Weights of a small class-conditioned image diffusion model: muon at rate 0.0095.
Rows from block 5 of a small class-conditioned image diffusion model, named by matrix and row number. Rows with one number belong to one channel. Each number is 500 + 25 x the weight over its row's rms, rounded and kept within 0 to 999. All counts start at 0. Numbers have three digits each.
After each channel's rows are labels from the 100 images, of 14976 (inputs lightly noised), where the channel reaches its highest value: "colour at peak" is the nearest of a few named colours to the mean colour under the peak. Only what is clearly more common there than usual is listed. The data: photos of plants, animals and fungi (iNaturalist).
# convs0: first 3x3 conv (model.mid.2.convs.0.weight, 288x288x3x3, standardized in use, each kernel summed), inputs 144-287
# convs1: second 3x3 conv (model.mid.2.convs.1.weight, 288x288x3x3, standardized in use, transposed, each kernel summed), outputs 144-287

convs0.98:486484508525499500518503518503499464474460507501510454522474506492496469517527492516425471551515495459520511508503503481472510492559489519564500519520500511503472455490539511525471541508519497428451489521518506504506497489524514497524486513529501467462505478535519445492481520506495521559481503490455525476551517483526506457486455493517495479525490475489503531503518488503530471506498479493466488511516499501475489524516466509480485
convs1.98:512513470486507488529483462481548529490473494488509516492532525509487471456494525458566501486502500457456490486478593441556490485542507487466536459537501502481480515498505496482487478483475494505466508525508509539510524529542532499473522444477515505491501512487525471495461494524502485495549509517510473500467428487502504515528528484485494521519517505531515490499482485497513485498490511464508493554478542512484491455465546495507498
colour at peak: pink

convs0.213:489487487530504532527472482472520560514507480514494485502493482484498484512523505467547498471520521479477489488476484395491496511491514481537488522474465432493518490550479482484476454497515506511483489498481536458496486534528520515489528503522506504514455495482530514519525515499501514452508472519479496460493524515493466527530499525487485485501491507511551466564525492521471495472554478476478472499491502471631512486506504477527491
convs1.213:478516526504481527477483507468516497464506513522536521494511522505508512477510456497476500514530515483464562458518543486515511479516509481459480481501502460497520511533515520486503492506501483440498462536489526494469530505512506502551537463471495500441532490504524493494533505501491484472486510504500535521461485440518499450438489523478494506539473500498492541504519544478497513481506507501496489543531493515482513483568496531490511
colour at peak: white

convs0.286:510503483522514493518500490524501510483506453501483471550521495440492508456497447516427492501464474519521512520467450515523522490496523477486500506492497485519465495488497515481572497508518508520490517483500495489522476514491518532485498508445477505458502553509502509536519479487505546518533509479501517524508547501469477503446511464503562524477516542503491535489469515527475471495516521552472514510509476526464511515473477507510493
convs1.286:529507514509506494531547546528486483514508473539467543494448510517479480511501515508568474453491508502490441533511520508509527470542475469509520457492466552449527501499493500503517525499466494546516530505515473589503476503479479516522565508543507511500537519527506503488517525482494463484491498530480516500510515472477474514496460516530493510502499515489485554513469452543512526504509484478515524445518526480519527487518482492463497
colour at peak: grey

convs0.39:535508511464504522513511451499510493474536495499480500529526508500494525485509527485510516492493537520504516520482500494550494516514492516493514512500487526498521481515495514496421521460476500535507504496476533553481484497511440461508526515507475526504501518480485465529454473543509483509502459509461493504497531465563498497468512486487506471512453483483513537453523460481500477525441501530481515482527478512501495469505470536505479
convs1.39:430519512493467504557496526453484527501463535492474474469519482525511519512487483523465511520548510495519506544530485499472489515500512509544502441503469537493495489494510508477513523545509477476501501509520515535505487491502490510506497505501505510483469478525527513492524540502492536456524461500529500465514506535507493552512514534448520509478550477532491508506503494520495466491517490467493512435527523453470492530526489513513490
colour at peak: black

convs0.146:476481563489501525498514445479523506484486489489519518475468532492463522534493505480508490534472457479532505532469469449483515482447514497534498499520502520516478484482478493516479466495476487542496524508508473537527467499504482495478482499506507495467526540513508495529536485527502496509500499499522528483519530457464482514477493475510516529449520499491517488498536464495459524456454506501500497497493483481460532524494516460473510
convs1.146:518496511518537510491537510443472522508488469518492517512508542488524525516482545483499501480499567512522521477486520526467487495551481463475460440502490503484525524506493504470482514488472556474483527533460553510473507488493493447543496534517517496457525509510495501500503467487502473426499517504513532501479502518546500524584538519485494483513496486473504490510498468467514518449502515521499506494499493501537512500482448509532488
colour at peak: black

convs0.243:505498515498511513486491486509534530515523486495496480471479500479517506511510478492531522508570493457514482516452504441491514505519484516506500493471492441500502499567486519507549510492512512468491489488493546496503488533486482495479530468481507471505493501490512517484486508510501543473447518480488516489498465499519512449486469517495491507497489535500496528524511488501476490475523510526469524492494469488551455497485514485500508
convs1.243:523481514528490467459515529505517492497501517492501496510510526496511520478469483503503508518515491491488544442470513483536498498482519496497507502479529533490502530476520469508544506493474507474521493514510436528474491481496533582492532468510514519494503512505474478497497497529477462494554450514507477508430465517465491559506535506478516517490528557457514545527457497496487480548489522533535500514491501550484493545524520518460476
colour at peak: black

convs0.145:519506494474470484500499470505531451447506508533522463501502544513489509505487548492556481471506498518495476516510484499518492482485540523532515470509527531515514511512489522514474504522495506442512502518514514546493439472491479492491477513490477504489490496526517497479500524530463543500509480496510491561458505490454530476491517501475466516486504519484487550516538542512480496488531497508578510538512551525486500512490531498537530
convs1.145:455506541527504511516465486506458505516504484479508519500450489480522508512484499454505512485496470521508533487501490502514496540527502508483488568564505492520521469491478537510525541504507475541484485469494447467467502516431535462503517485467467508480513509494520475515479514509495516538570512490535517526552486507520499525520487515497489549514505467489503508488522492499508497528464503581483492496481508527483497491518471482460543
colour at peak: white

convs0.38:491452503517497479497503473505505530490507444498523490468498490496446492510525524475529534493510471523485545521479510438521521482502487511502479498515496521486496473506514535517495473517527501474483486487517479495507537487497474498511495506491495477493472511468476506461452499509513544520496506478527500524484497468507507532472476501498467518513449460481483492487493492533482485489486496523476494434514487460461428526499485481475491
convs1.38:512527500530512483491492521478487465581460560520484502497529539476508543470464490502505476473504502504507513522485467545500494533468505502469517504502492482493486491484476485474466487515499525480518539503523510499478497492512577477513520560525497514508508489485525533501526527487483503508543514496567571493502467497505473529493555513492486529471505483523517507506508495463488511464462477498482511527530472485500552529437499535521539
colour at peak: black

convs0.275:489502503527485548497481499514518542517509513520524523491501522451482541471502473533446501506464480507487500462489464464455503479447484503473499498503489519510441470534502525524487465499493496479501488474509515535492494536460499476552507536551504485513513490489533485503498500506501509549481533506459528514498499485519465472533526481503527530518496481517504499522477476526508510477519516500488492506530527526555457485484490507477494
convs1.275:485502509470458506440498533496547464503539536517477507510466537516475473476500520476462475498505553508502512469502511517507523463483473493505500482461501494468472473489488494520565514472532506477489493467518462457469510497545530453455482481481481491503502481518455469531526500470507483493530493510520515494544533532487509482465535499479532497497526467462489522490509537480506469523510510526539483499505482517473494483471514473473468
colour at peak: white; pink

convs0.89:421511468507494527496492475467507515515504478535531487510481499485502489523473560499489486520498476489500492503480453488542482509491512483475507521497526538505477466450504530472447505492489513540506495468511533532497488494508507471487458515522533535451480494507504518501498525496529482514467502482499492512468535509522463511486489500481490504492503499480472506470518514510527507459490539450516514520483528526469544508471476503483463
convs1.89:530465470480509474466488506519485495460504483500489510488473512483481466497500496504514519441504487488496505523468435533487499442508536515491498410521514542468529520460498492507494454500527454531480483517503443446508467529515467526494527498477481514557558548489455491491504482505484492532536497513514516455496448515519498431496488521528521480490479520524474497484480522504519515518476477525534502468508520515494502501555482474494511
colour at peak: white; pink

convs0.111:468545523490484528520504499530480495505490474534517524512484529506493475529465465500499504490491522523533478502467488520505497469489501502517481527497491475501541508511474496510487492526507485466554509509513470495501470477443484468486517516496479510504527496538495501507497460462513472540518446509515508512541507496449490480483531464488543575487515508500504528516508537480504502523525469505454497471485478469474515489499525504491527
convs1.111:529456476495538484537494496484541512459466517488472457507472491508488476455481505494571507503492518487501495556491524471451486541460476498506551524515501536553521478501482516483496468516490533492512477510518490534473474494515502529494496507510501458455491536447516462505489491561488512514513502505470516510516454455519489487562527495521508489515491505504497438520506484544489508520452497568506509452508537518499484510483487485495471
colour at peak: black

convs0.150:488513497469515527534486530530516509525467492502482552527479490414540501534492515536505499482543491521530446469490477560514499454503518525477496439502492494484517474544477462459495530487521496518558484497522458515490498477524531490491458540467479509507503524519520477484494510515513505543497483495538482499532502449455506484494517545473516476499534504530503538547516507487507490481472511500506499483484515525430527499477499509565538
convs1.150:459498534512485519481509484495507508488505489478487507509495445507502520482510446449501484492470517507519493546538484499497492509536470474482499549545521513511501492465490497491496510564468450540475480534491499454507504493517515508462488446491507536497544444442582525491508513491495481486503539585520541542494522502494512521527487517495526542495501554526488497540506481490487490506479498503493519521494475487541500527575473549479498
colour at peak: pink; white

convs0.12:465502495540497505529523551438503521515511477531571502500534497455491506484538512506570445539490498525471465485502500566513471474478460510505482518489460474510512487529486476518462532492527514477487476498503520472529476501493492524483436486462498471512487509498476508505483518472494460508453485486490495466499484514501498446503470510514507509485532494520490453499505495490477527545514479511520517490453533500542484512469478480509531
convs1.12:501502502506493553491471485509502475494493496467525512516452484500562478472489470494484499525560481486523529476511496492511496572464569509511500480484465541501528494502515501494476491488480525450520513472518536491479502522467514451477499465464473454475483531463484512507481480557513524467529473456507461478443503525538509525524525486500504491499503487454505486510481525538514500502477511507491493477517488458501547479509498525503523
colour at peak: black

convs0.209:526488519509449540498500471592451447515500481528470528551503519479511468494491518495507492494485524506508488471508515490534491493500491487464512491507497573504506551487488468468503513501479479488526476490481497518519543489491502494484541482500504497474480488519501464465507536522495521537491524502526502549520493525473527503481531498524498528482536496525494531502510511475492487490474493496568511532474477520456488448509489510508503
convs1.209:521502493481490508491498524471518526460509499536532485484475472481489490492517499476451505539506506478497553539513528504516501535527540530542499500552475521499508491511508499487499489481505499485527489525537498471491496542491498473519478435463485501441495486528521520517488504508525483474502449502527468461438469546537502528558500478499486513512531512493499500474491473510544488495512530521466502551532497469493493504563498514520488
colour at peak: grey

convs0.8:490492515458498474519513493519512578532491567501496492501516520482533528484504524463487502568519511502507515534505509488496498518494473481484491507475550518491502473469497500511478464462512485511481484497487508519517487522525503507504505478499483495499504478473512531521473488504518439511501477502531503505488513481539470510506464501490481517535472516544509494486558472472493509510479506498463451497484498548526449478512477485505480
convs1.8:529481510501513473507494467515505487508540477555521514538455548493457475474498527505522528460541479499516487470562499456477504488496500528501471510541506514496505500520463464490475484508506523544516487541482518490514548471460491513446524502488515505542531475512538466508495498466526531480528464501475539550505528497519485475469483537524542449448529538517478510510474518500520486480523497488488511462514518475495520502479487522485509
colour at peak: white

convs0.240:458520505494498522529504567513515474489494510470492544524545504444497508484527498509507474522495501520500503492495482527463501507499524503463505527473471510505537477486568466502488500487518477449488513465458486443498449512487488519509549510470501480507509477491547499494501502513524523555489484501480462550486497520488472506451490490521502508515494524502465539522511505470532511484512508507498531503449539484492468488494467498483506
convs1.240:531484465478523526476511484491500491465496506492524483476457497538490474492505495507532527504502516500517518484531492477498513487504473528503508515470514452474497525507468473478509506500506509528510484459555481503496522472523530540445523518465510536530519554504497447532502495498485463482477490475534503453473485516495481478542481444509519469466512545501513471478502498549503526464507516538503531537486507468497502471519570488490455
colour at peak: white

convs0.204:530471506522494465483474501498499451522510527473492540507456529531467484479501522520451497504505509485484449449573531515543493495524548514464532502505533524488544537492497506535530506506487528520544537535492510527541546509499503473513509477518511481480473495502468467551458509496454454496437539487465512496508484522472492480511505490516481504502497551502522519511496481476573479544495479489509503507515497542489529517500513503511518
convs1.204:489528488498523500564532455546442498491513525516502491490525508492481525488541478532527487501499517498521498513507492503505505499461454481496497526516491538540476498506526513472502532474536520481480489489494454501457498541536523465502494503507505536518480440518506519482514544494481514468523453472516519510457514478492515500501434514533518501545544473465495496528508503492502504489502508504503521514493507500498517532487503534515506
colour at peak: brown; black

convs0.46:521511543497468478535500521518493503589508523501495522520474500503496514515511505524541484530509459479476493474515484488465499499460486515484524564474478520482515491478473512489406528507486523525568498503498511468485543495553478503533471519521523480503487475495525467519483494455488518479469508498500494441548474519484472481495512478492469485502495477511536487520520475504486557543490517435482525470513483470463506512496501468489486
convs1.46:494496532492519535429517479464551501481464541537492490499530485485494502458528484515491518546472567514507462487467477474514485483516509496560494443511489493556461506493528516467522441479492517463494493500553551508491495485483528488492535541492503482497501518520453496516511491515519465528521531478476519503500548531540496530488530501480527514488498484503501436540496526518504517489508491545480481500514482488499499503520500496522497
colour at peak: brown; black

convs0.113:488532499461479514482481499473520499505495443494535482467477488470544495519530536518484483518463465506516478502480562515520528518527505497506515515499491503528525442455492503501429520514503506467496497518528518473531480528511508509505470481517528537486495546502479517500509495491535468499530516496569520503485544520456500458495503496495489509488501470513463476461527489521474485469427459500472513506490521501456522516491536506520507
convs1.113:502481512513503480518447482511488481500503515498536491477416502468503470504473514476466507498530506486536445493508482492469480524446489481484533430477509506507509488506504492483476498552460476462499501498478492560473508479470439458444496521492511483469472512456538479496517510513502512523499487502483494530478494511491503502533512478534536509523464490521493447524534441471460528512511461492501468523531542527520504488484468499489503
colour at peak: black

convs0.63:486469520487468470455514487519499490471510506476488465531458459504496501503503496534472513531497457498485541488511538501468492460513540509535504502509487490505505498496498507523517553506510476484501498505515489457485524523498511490476528506549509501486487501520475542523515476521504506475487525481490527482500519496486487500495529498505493549552518519506491461480547545472537464560501438489482521525541464463460449537504484517499507
convs1.63:508493490538497504554483476449468492409502511522530543483499533507500529501484533461439502507541447507519491493528463507483508541484495489477514510493529530513501494499504486480473458509495558471525486533537506495519503526505482505526493546500499472513558528506513496505514503532527538469498470473512489528556511496474466511451525534490506458474517448463488513499517467493497515493503492544489492502489509537505489488496510538535497
colour at peak: white

convs0.235:468559483494511528517515472476501458493489469495539493516537467499515486496497485480483497504527485476512542529464475501503503564510521492508470478472461530496467517465519516497477468481497502507500475500507531521485460472522476513483496507500546506422514482475511482443498531480509498488441496512488470496487500492537499460450513506488482471490495485490501487477525505539508498466515498502501488540477505492464486467482500505506506
convs1.235:481438497505493490496484507536481498495476481526478525522474507483538477510526485512592510491502486488476528525519528515504499446494478508548515493437480487496509507508534496508524480482528457548516503450511481458482514529442543488492518483493494508522525536496495503530501475490482489520495524527527471523486516537489496495544517456559490562518510484525516512568479468444498478518477493510504516489493479491516503494531524483497459
colour at peak: pink

convs0.198:532457500518503486524488485611515479478494484526502495532467514528456497534499430498513525477511528490514494532469513492523489489512526517457483513481514494501543494495515474494545442523502488472518521512470520557485500494541458496483511517497483531519448528468533497514520539466481558543487506465528496524489455512539516491552523475512521530489497473475511500511460467465500507496535501486498501522488491546513466506510476501485480
convs1.198:539485510536482517497521515537500520545493483464489508486566504471523522461509488493490480497463527490475524517526508517526492532491491518532511483514511561482481468529519529468523464492545497508475482490511488480507484508490507501519485468480517500447500500494470549484516498466525490472506544538493469502483469524493502494482469510521488525519525493510499526497523498533507492490521499556535518577506498517538474528490507463507512
colour at peak: brown; black

convs0.44:509490500540529495504505478479475509498428488547504507513510501534496494529512531500490511489530500539474532537495513505446493464518506475498516493485470535546498502502490488492489456499516526497445512460537498491519465515490487504510562452546511478493502498487487489510541490490526521483468502513473530451488476466584511485474482472518461509478485493509462530456491457534486450508507470527464512508478479515520452476504463516474474
convs1.44:488499455477449498541486525502506502510500482458501470523492497495475511492505498472499483551521533484528466481547524515453505462449474514514503537538511500489495492496492509514508537515523483464532541514545489491524500527487512554503529502515498488483515494486500475494462513480474508523497457490463488505459504509497470527499532516479500495534481541493523497504488495472509492439492508508506533501507522479479515494409486453504486
colour at peak: pink

convs0.249:513498470558532484514502481515487479471551510492536522520489491518485522531527482473483505538512517481516523467508462505564499509505513511501457500516556528493514506452520467496513493483485476493523526496469463484502508480524479502506526565485502526513479453485530488517453510480467533537498509479488499513436476500492476498474514508480527473506505498528462487535490474514511499472492508467531501509470482492473452513552549487497483
convs1.249:494521509484510525484479510479530534463492460536447514520543530498484525468509487484541504494477437524481482500499491461490519520475473537473514510471471510459476521528504536494479497496493505506493424555488478487482530518454560554452511502538518507539519506547487502511548495495540435514468488504502523463535537458504501495451465429482470495503490523487512528492504489486507507499501530483452489456517491509506486473509470491500531
colour at peak: pink; white

convs0.35:488495504456480492519535485494509460484532506508525530498472490521522500529513540508563513492513501538523474494494468497520494511495525508478490478510521516502525463512483521509482523504496494447520497514514493504499472453466495488494456449510488495482532495476535494482515520520453505493516504484540509526499491531466487470497503485482481518473490460527520503460471517493438473454510478550504500502530541570525521497501514478486475
convs1.35:483504502536512550511494489472520499584501489497543498495508511489515484470511506485494468493498469512497516519451522488497502464546495506490478492542504520435513501469519511490464453448505470535456508497464500526483512490500502494496511488467479467492458536528517458487483489510504542501506484499495504501539531479501497494439488544539490513497504474449508471512510498558511507523486500492527493549476510494456478464476498497482552
colour at peak: white

convs0.162:523493496484503500510500484458539519509479523506477468503492486479525515510505503482501520527483504511517536492429495492483492489503465495505489502494516501458486457561497466509541533487501494524449494490508576476508463512458521500476484467501533489508521507490538507494535484496493524485501506516441508505504505501542469513571502481491496494513493487521527525511503493540463524448509454486474467537514523508580543493470457492522490
convs1.162:477496508493485508524477496507542490492498523525506559468510462481496522510495479509526486489526510472453526512552499495499492475468492521534477572489488500543490520489527502525497485482511534509505521515485484517507502459546507471520495523488515521512491458487525501505476487471476521488493466503485492519522495491456535481433496519500461551524451535514488530474511464472490496504546504503497497462512515467482498514496534506525515
colour at peak: black

convs0.24:462491507550532442510462552498529489543521458492534502493497512509523508471511482498479467509494482454478488466509454500452486488494494472484474530488487472525460487455471505477488518504559489500520504495517525525501525514515473488490517478499531472501496502512468482518491500450518465506499472479483530469479535470515479449535507528471525537529517513512511523524520539487534496498532500503465501526565476487496485480520503496484509
convs1.24:498481477462523505505529500490517514508495480493460506506523541482483481475493501475471497460472554534521461489455463477482495514447488516493485475503543486482512496491518481534503437526521506492471495509539518512475480511492530552550527490516516505502544483515497518509499492538498498510452521536502514524543470536538505487498514507466480493441483496496502506554466532499506493532497471459518533495522478520519499488467483524514488
colour at peak: black

convs0.3:476515494441472514510485512483481510544526498512518517528517532470457495491495477526532492496482520498511480509528510513533523515473517480480471448529496497518536543533496467470444496491518513499551492524515487535497539487536514460511509532505517492493480516509511493466488503503494472508443499466515493452499456487477478540498474489492532496501495534475512522484535508493523555490450520428493462502467530502501484474506510464476512
convs1.3:513514484517485477454469494495510487472558491503511553517518479525505481490482473466591504523495503442484514496495487527505501548456498537537467464526471510562510495465481520493483495519501471493523495502459523469464533485445513525480516497483467507505518511483501537532523504518519453539462476481464473526506510502524511518526532499559483514483497501539531491516530498498503498553501514468456478484474488522452475500533476539484521
colour at peak: white

convs0.82:515535530518496520545507470520541469462502494497519515513541523467493495509513509489508487479434499510486527478475466463477510458494496483480496473492456473502486522476499490498519462476500466543447480480541473480501513486506516497497495500498510495451473524507496524523494518471457488497531507485520504496490476491517500510529520502510490504501523541525518447512475513524535507457498502496534513499497490498495474488497475511497481
convs1.82:508501511508484467457508523506485540534471438471513494490485518510490502450494488491513488483511489518491449470467499490503494524503502506457512551524505541452482478523473529475487535522497507480460494426430516492519499502537515510532505501511515531534557441493508493500521501499582466505471521519524506507490523510493503482469498464477499511495513531453495551519524499529483504512432483494487469511484508488514510494452508510502516
colour at peak: white

convs0.17:503512500494492528535497485513484472494479511545512564514493475433491508503499507542476514475504520517546512509493483549554510519522531488462544498493529520494455501429501519457449492491498497480477497534496471456534484518540528476482510467501500534473514478538479507504519512499514470472470496512463482569515512504531473473517489535485531491463548493513519502489455501508479518481510534505462508511517556519493566532505530516511527
convs1.17:508511487494542521507465481507478503471524510501487489470531505512515483520513501484579500498529518485542515493520527513487498528480504513481431517432467462497532504521466494508500510517491524515464488478480515487499494457513472521485496504472546478504467549484492493490485497514507478505480538473505528545468535496493510526520494487512498438512481520502496552488504482504462498480495479483485508495489491468520481462500488501488499
colour at peak: black

convs0.259:514511477479507537518455502482492502482500463504494485486537482488512508510542514512520531505532523472521525561449505465501513508514503506503517513494503518507449481549500524472473506495513491470464473495495476487495476512530490509492527518479488520499464485476484494518503479508528568516446488484511509512475496492542530468554493502500460489494500499485481518563455472496471445514533502567439475486519511522464469479480487509555487
convs1.259:544510520513483502492509524488505440503525496517478486550507474528518496518524493523522478506473520496524457498531473505527485552479515478525536496504471534516477486471507486507532496491522517488460501454494497458460506504529472497561490508505535529522470453466498501485536491498463510476477523505502486454464507504486517531478518493485507538437500530497517484429510548509474532473486493516535509501532466499528468518505520495516545
colour at peak: black

convs0.139:466520528528537535516447505519521490496513483508548541516519503504539515465504491498456529476537454517509506414489469457499490537475522441505489530503490478496459524487526536481462482518506498521478538519521429527517435518509482519500498514502498489494514484516499500495454503519466466468498476520497490522503479484462468482433504520483520512497505508505516490544490499461518477508492543493544529507503478482477455520484513483456501
convs1.139:500498466521474458500510486505468474463477518492492503468510491513509475509467497501546518505481520506516509510468505496523490508470470473460489492473472524531499495525504488480498518494495498474498484440456536552473524461521438524530448472481487469465476502503494493486509487543519535505479538478468478477522473519488518510533546476475507466456482454464491502506535493488484493463472526497520504540483530558515500519505479510504511
colour at peak: white; pink

convs0.28:516555511519492463477514580522513517502503511481510527492445466514488497510518524493552471489508537529493481482431531514502502528484487483466489516493478424478504501468518543538519544518482493439492523494526489523492506485503517510477492524497517510529525433532530467511529557463497454476537464520503472513501525525453515477454479512516506515479505498515501531483513514487484502464480468532503486468494458461470479482498496502486483
convs1.28:495421483459561495541479468539489519530481503530508500489495502497511479498508476520530518508515477482476544481447481495485503483477482474494482469513541508480499488510491515475500456458502525513479512510436521507471487479554502488421569519509492496447548538512511487476511491503503490482483501534450512523510479479531497479505485513501498497469507506472518481537551497495497514530539489523486505494508508499500458508533482533469467
colour at peak: white

convs0.121:460530513487510512481504444502515500486473497485508479446477483509510510499501542521479514493441500473517519464509535459513525522501505500505512514497523519519521510438501519507431523516479477457519511485508446480502475515451488511524506500476480491471503504449473520504529476535534456489484518504536504514487509505419482470442496458479464471545479500478508483470509473499497460498474508510497513474455508499523515505495528463522474
convs1.121:489499538478505498470508507428506489491487530502514528510482550527486486539490501464523481527536513536463489521505481495510491488497477480481518460498461499488503488516504486491524497515494478489523549549470492500525491506493452495504515556503497510479495524508437473487497465456488481546492483441494473493520503553515534529534521521539540489487508466523499526538502483510505497461498495470561466510486531521512500494517494539490536
colour at peak: black

convs0.236:502472519507495488496533484475513506458516459475510510514502476526477499509519526476506516494521505503501497579507493494532470541509510513489476525511513486492517510519540515512480510525498497579498490515511544452536416520498461503511515440484499488494509506501463484514514512546472483501508507473476472498466487482497486442466501483496448516507444485483492492482484528506446509464481533461516509514488515480535490491516509489487502
convs1.236:541446504474438524486495518479509512506538532530532510481508484521511522491519504528491516487529539485524505488429472519501504480559497495519550464516517479505489534532462484478504464473526479478459473466516463499491457501499537522503466570502501509512486521525503525508517491459505467501487540517498522488507503502512491529470468500476509453476461528517519523463509506487495466513511505524572495513470485508503495500513487439497441
colour at peak: pink; white

convs0.179:539504522514475522509494511471523499537491495509490496489545563491470534521499482548490512464488513512510532445495498491473493565494509500547509531522492461526526525469534492470466491494502502479450491521490503472493453545499486452466495459507502501503514456497446468475441489478511484497478552510516504485527490495523477514462475504489516494506527535525514507523515512519546484476550522491480505492488474493525505508497453528555491
convs1.179:524468458553487480463497491484483484518525510580519514506477479510490482518481516477529519517495526494512430540564488497528488456520499490521485469471519476460517490500500473551512563567495518522492506477485502457496504461488494528497513478535513473504524510484521525504483517495531496485496484484461514494506526459503503487520480537481500544437471470492523486541517488501502500506505462547470514483512508513514510473487522510530503
colour at peak: black

convs0.167:481499517492497535504490511463517508479490432449510519487465544485497492497514457533476492496535582501489529517533515488488493500517526498524522518481458474497497526490524513496457529492491478510512510544521449448483492504509453480502513477528481490481517435513512475514517519444528526478473477515496484511534505498519505510513538487482504485495507491473481481516446488524500476489543514493473527461510479484490490511511488482471504
convs1.167:562470473556522494486442530496464476465521525499491484511483490532491541512477511491566515512453452490503493484488486517481492486510540513493534446548513577523495502482485494469505478526467489481489513483499518577480505515496512529480484506468496502527492550452501473497505490519505511558484480462465462509495498446495487503495483547534490498488495489543504475478522519495500509479462500544441493474511515470488458481472516517531470
colour at peak: grey