{"image_size": 32, "targets": ["class"], "num_classes": 15, "cond_dropout": 0.1, "activation": "silu", "widths": [96, 192, 288], "blocks_per_level": 1, "attention": true, "residual_init": "none", "muon_scale": "original", "lr": 0.0095, "momentum": 0.9, "steps": 8200, "lr_schedule": "step", "warmup_steps": 160}
Rows from block 6 of a small class-conditioned image diffusion model, named by matrix and row number. Each number is 500 + 25 x the weight over its row's rms, rounded and kept within 0 to 999. All counts start at 0. Numbers have three digits each. After the name is the row's rms in percent of the matrix's.
After each channel's rows are labels from the 100 images, of 14976 (inputs lightly noised), where the channel reaches its highest value: "responds to" is what is common among them; "place" is the part of the image that holds the peak. Only what is clearly more common there than usual is listed. The data: photos of plants, animals and fungi (iNaturalist). In brackets: how many of the 100.
# convs0: first 3x3 conv (model.decb.0.0.convs.0.weight, 192x384x3x3, standardized in use, each kernel summed), inputs 288-383

convs0.121 094:472453497508543512509502477509463473493534491506467538382478519504494523468562495488495527522471507503492537519512491506543480537462527400509519519454474498530482487542510480496450473494519484463510470480527507582519439510511565492504447512514499508465557526541513502448469487516548438559
responds to: class Aves (83)
place: centre (66)

convs0.148 103:476532471496499495482509544476458513523512478527531494510486516566505459482510479494485485449509545471545515490466485458538515514448516515517489501555495524477492515487496498511507507506463489545503480515520461494503510524535521556541494499479530506466500474511487499465456522535485541575
responds to: class Aves (90); order Passeriformes (56)
place: centre (33); bottom centre (28)

convs0.69 098:478538508527506448448481497573510498494516519547485530544458469484521488439507551534439471483498515532486489502488520466461524494503468500448526502515530429506490510523488527522469487492499492491480402522523488499520514533480518482460439417480484499499461521460518527554556480535513504518
responds to: class Aves (99); order Accipitriformes (28)
place: top centre (42)

convs0.96 101:544497500533480548537514490495491524480509486489560530482435418481531473524521510526447481492443500485468507524493503472470448537549475485492530508506495428526479478482498519489474502519492507482541524519503526528530485499504514508531507440512524505514532503525496492449492518489506533516
responds to: phylum Chordata (96); class Aves (95); order Charadriiformes (26)
place: bottom left (29)

convs0.29 105:512506492538507442564498464579494492515505516505501521451515513455503506501471465434524482492485486498505527461539454555487495478501434520497490512496499511522505530528473508454477505507466490516484473512531462527493454490480444447474491489526499496488483536504438508507477464468479476494
responds to: class Aves (91)
place: centre (99)

convs0.150 117:455563494485511542489526520491502552488484513454501469548488498501480481516487421545502476469506488483485534518512550452445501513525505505451520517515491374514476510504515518509518498498541497446525510517557542510531390514487526481485488494516514480526487525497506480583510485508493525468
responds to: phylum Chordata (97); class Aves (88)
place: top right (25)

convs0.28 093:551469461495551491491549463526507510453505487484530513524458453489522458526521446465485505524497531487510494498531524547477506521532485492514517508485495481518510512503467497467450526526481513498494451527480522482470417490510479486454511486491518474493581536548488485460506528534458510486
responds to: kingdom Plantae (32); phylum Tracheophyta (32); class Magnoliopsida (26)
place: bottom right (42)

convs0.60 089:512468537522492514536506511520518464547467547517490550438503506492528442516523511500525500514471483531495495453491467515525471493545488468463496481483519521556474509537485443531530529503441504493497589531434513531461523509471487490495513574475507544556559469498536489489524445497569513512
responds to: phylum Chordata (97); class Aves (96)
place: top right (98)

convs0.185 086:540561487480520489537467494516552491470504518551500526451500480454464487492513546452518526517527516494513551499541480547561495498444457486522450523537484496446557487506519507442503530511439503490534498516461464506526558500508455531514504485518502522477457529517507519562491587504562498475
responds to: class Aves (95); order Accipitriformes (27)
place: centre (55)

convs0.84 101:532491485510492515482496515527486495531529503468536505455526481493514480523505425431511551444510505530474464519557508491523510539495518533465516505460517495527564531505484487500478510536507507507521450512521522551507444496514554508525514550547519507496516491509435516562479478518491505503
responds to: kingdom Plantae (35); phylum Tracheophyta (35); class Magnoliopsida (31)
place: bottom left (25)

convs0.110 094:513533558516448499551544505451477499479480472544480490502454481506529523539473513562534483522505530500494544482510563483471534513543503509551563562523500396492499468497550531476474465542456494508504563506457462502529526470481459520466507521487492489531518448470481463430526504473484459507
responds to: class Aves (86)
place: centre (59)

convs0.108 097:500497535488493487523519510437529497554512486456494484459486500501499485476494530527493504538479513470518498485480537554550509525506519529504478481529486474480492490473517515470504509482543474462472517494524524486482554522490470484502527495499539570499546550491509486476491543516481473504
responds to: class Aves (85)
place: centre (65)

convs0.189 120:535504517496473544559461498457509439492484518503473520566533523500521462530498529493498489502423461519512575510439424543487464476470463483533500511465472546495486509547497502504501469462492481561505551438472485489509554509523483516500503522530530507480468495482492492463521463477504453537
responds to: class: Aves (88); order Accipitriformes (32); family: Accipitridae (28)
place: centre (59)

convs0.112 082:520511525539528473544525479507501522525471517461539480494481528520502436484475552521493481520535533493538485513527530492472489498457521518529488510550506506482509550544512561513535490492523489499505527486471516498491503463495460496509534525527545498480537475474528511453458499499504479569
responds to: class Aves (90)
place: centre (53)

convs0.31 089:554488492473466541478531485486459508483506470455493472471500507505519484487483534446518494534516555478522530523488479505527471494453476542491483488474467528468487496554493502481496514508472511549547534492492481499497497497491521548527521512560494511524521528504504496550470483508546493551
responds to: class Aves (91); order Accipitriformes (25)
place: centre (99)

convs0.27 099:481465484491513538474461478480483528469472502516520468455491476458524484484533535489545503534527500494495502516547488423519453509500530514515505510561503482518513466526509486484492506496484478456507547521513472479476522457494559507508472551477467493511551538504529496503469483504511487483
responds to: class Aves (86)
place: centre (75)

convs0.63 091:475469500506529494433518544461505488478493485494453548458485546489477519451509510498526478501515502483513486465487571520541457499477502476493487516498511593489457486471483499562527478503531537553517509540501540571490470497521448544561529501516563496565530498500520512508523480516479499473
responds to: phylum Chordata (95); class Aves (86)
place: centre (35)

convs0.128 103:477501501482503526519471494524524509493474491508441540510501476499525442501494523495508492490549419531478462502478448457464478505513518472463512531512497423490493501470535529492465493538499503501529519487471537512524483530515512487483505465517514441490516510508485515540527491524491533450
responds to: class Aves (97); phylum Chordata (97)
place: centre (45)

convs0.114 094:557485489476482413482518532438509531486526508483504521510523452517521509530489563519476541476470537493538523442473575505533508517506504518516488495539495563492530466528514514506553447482493455522490421525509501503504503493499466494492535506544516521518495490463550505445507489466505480493
responds to: class: Aves (97); order Accipitriformes (35); family: Accipitridae (28)
place: centre (65)

convs0.50 107:484520544531473484501526483520506542515476521520460512541507498521471474468524478515475510550589544547520503549546461481447517501505561508501538526519513373510530507487529523508522529537524516493480477552539457486520402496474543507521441449467466526472503492462492504535488440520476518484
responds to: phylum Chordata (94)
place: middle right (40)

convs0.129 085:510508476495529479473495511505527459507516502506487511508475454475514524515516474481500525547480496465509486507541514510490524523444478456482475516475507541505516530525499525483538519519433485505475436514474493544503479495463474495534505424462499466471540530563548527520485526524472508553
responds to: phylum Chordata (94); class Aves (89); order Charadriiformes (27)
place: centre (76)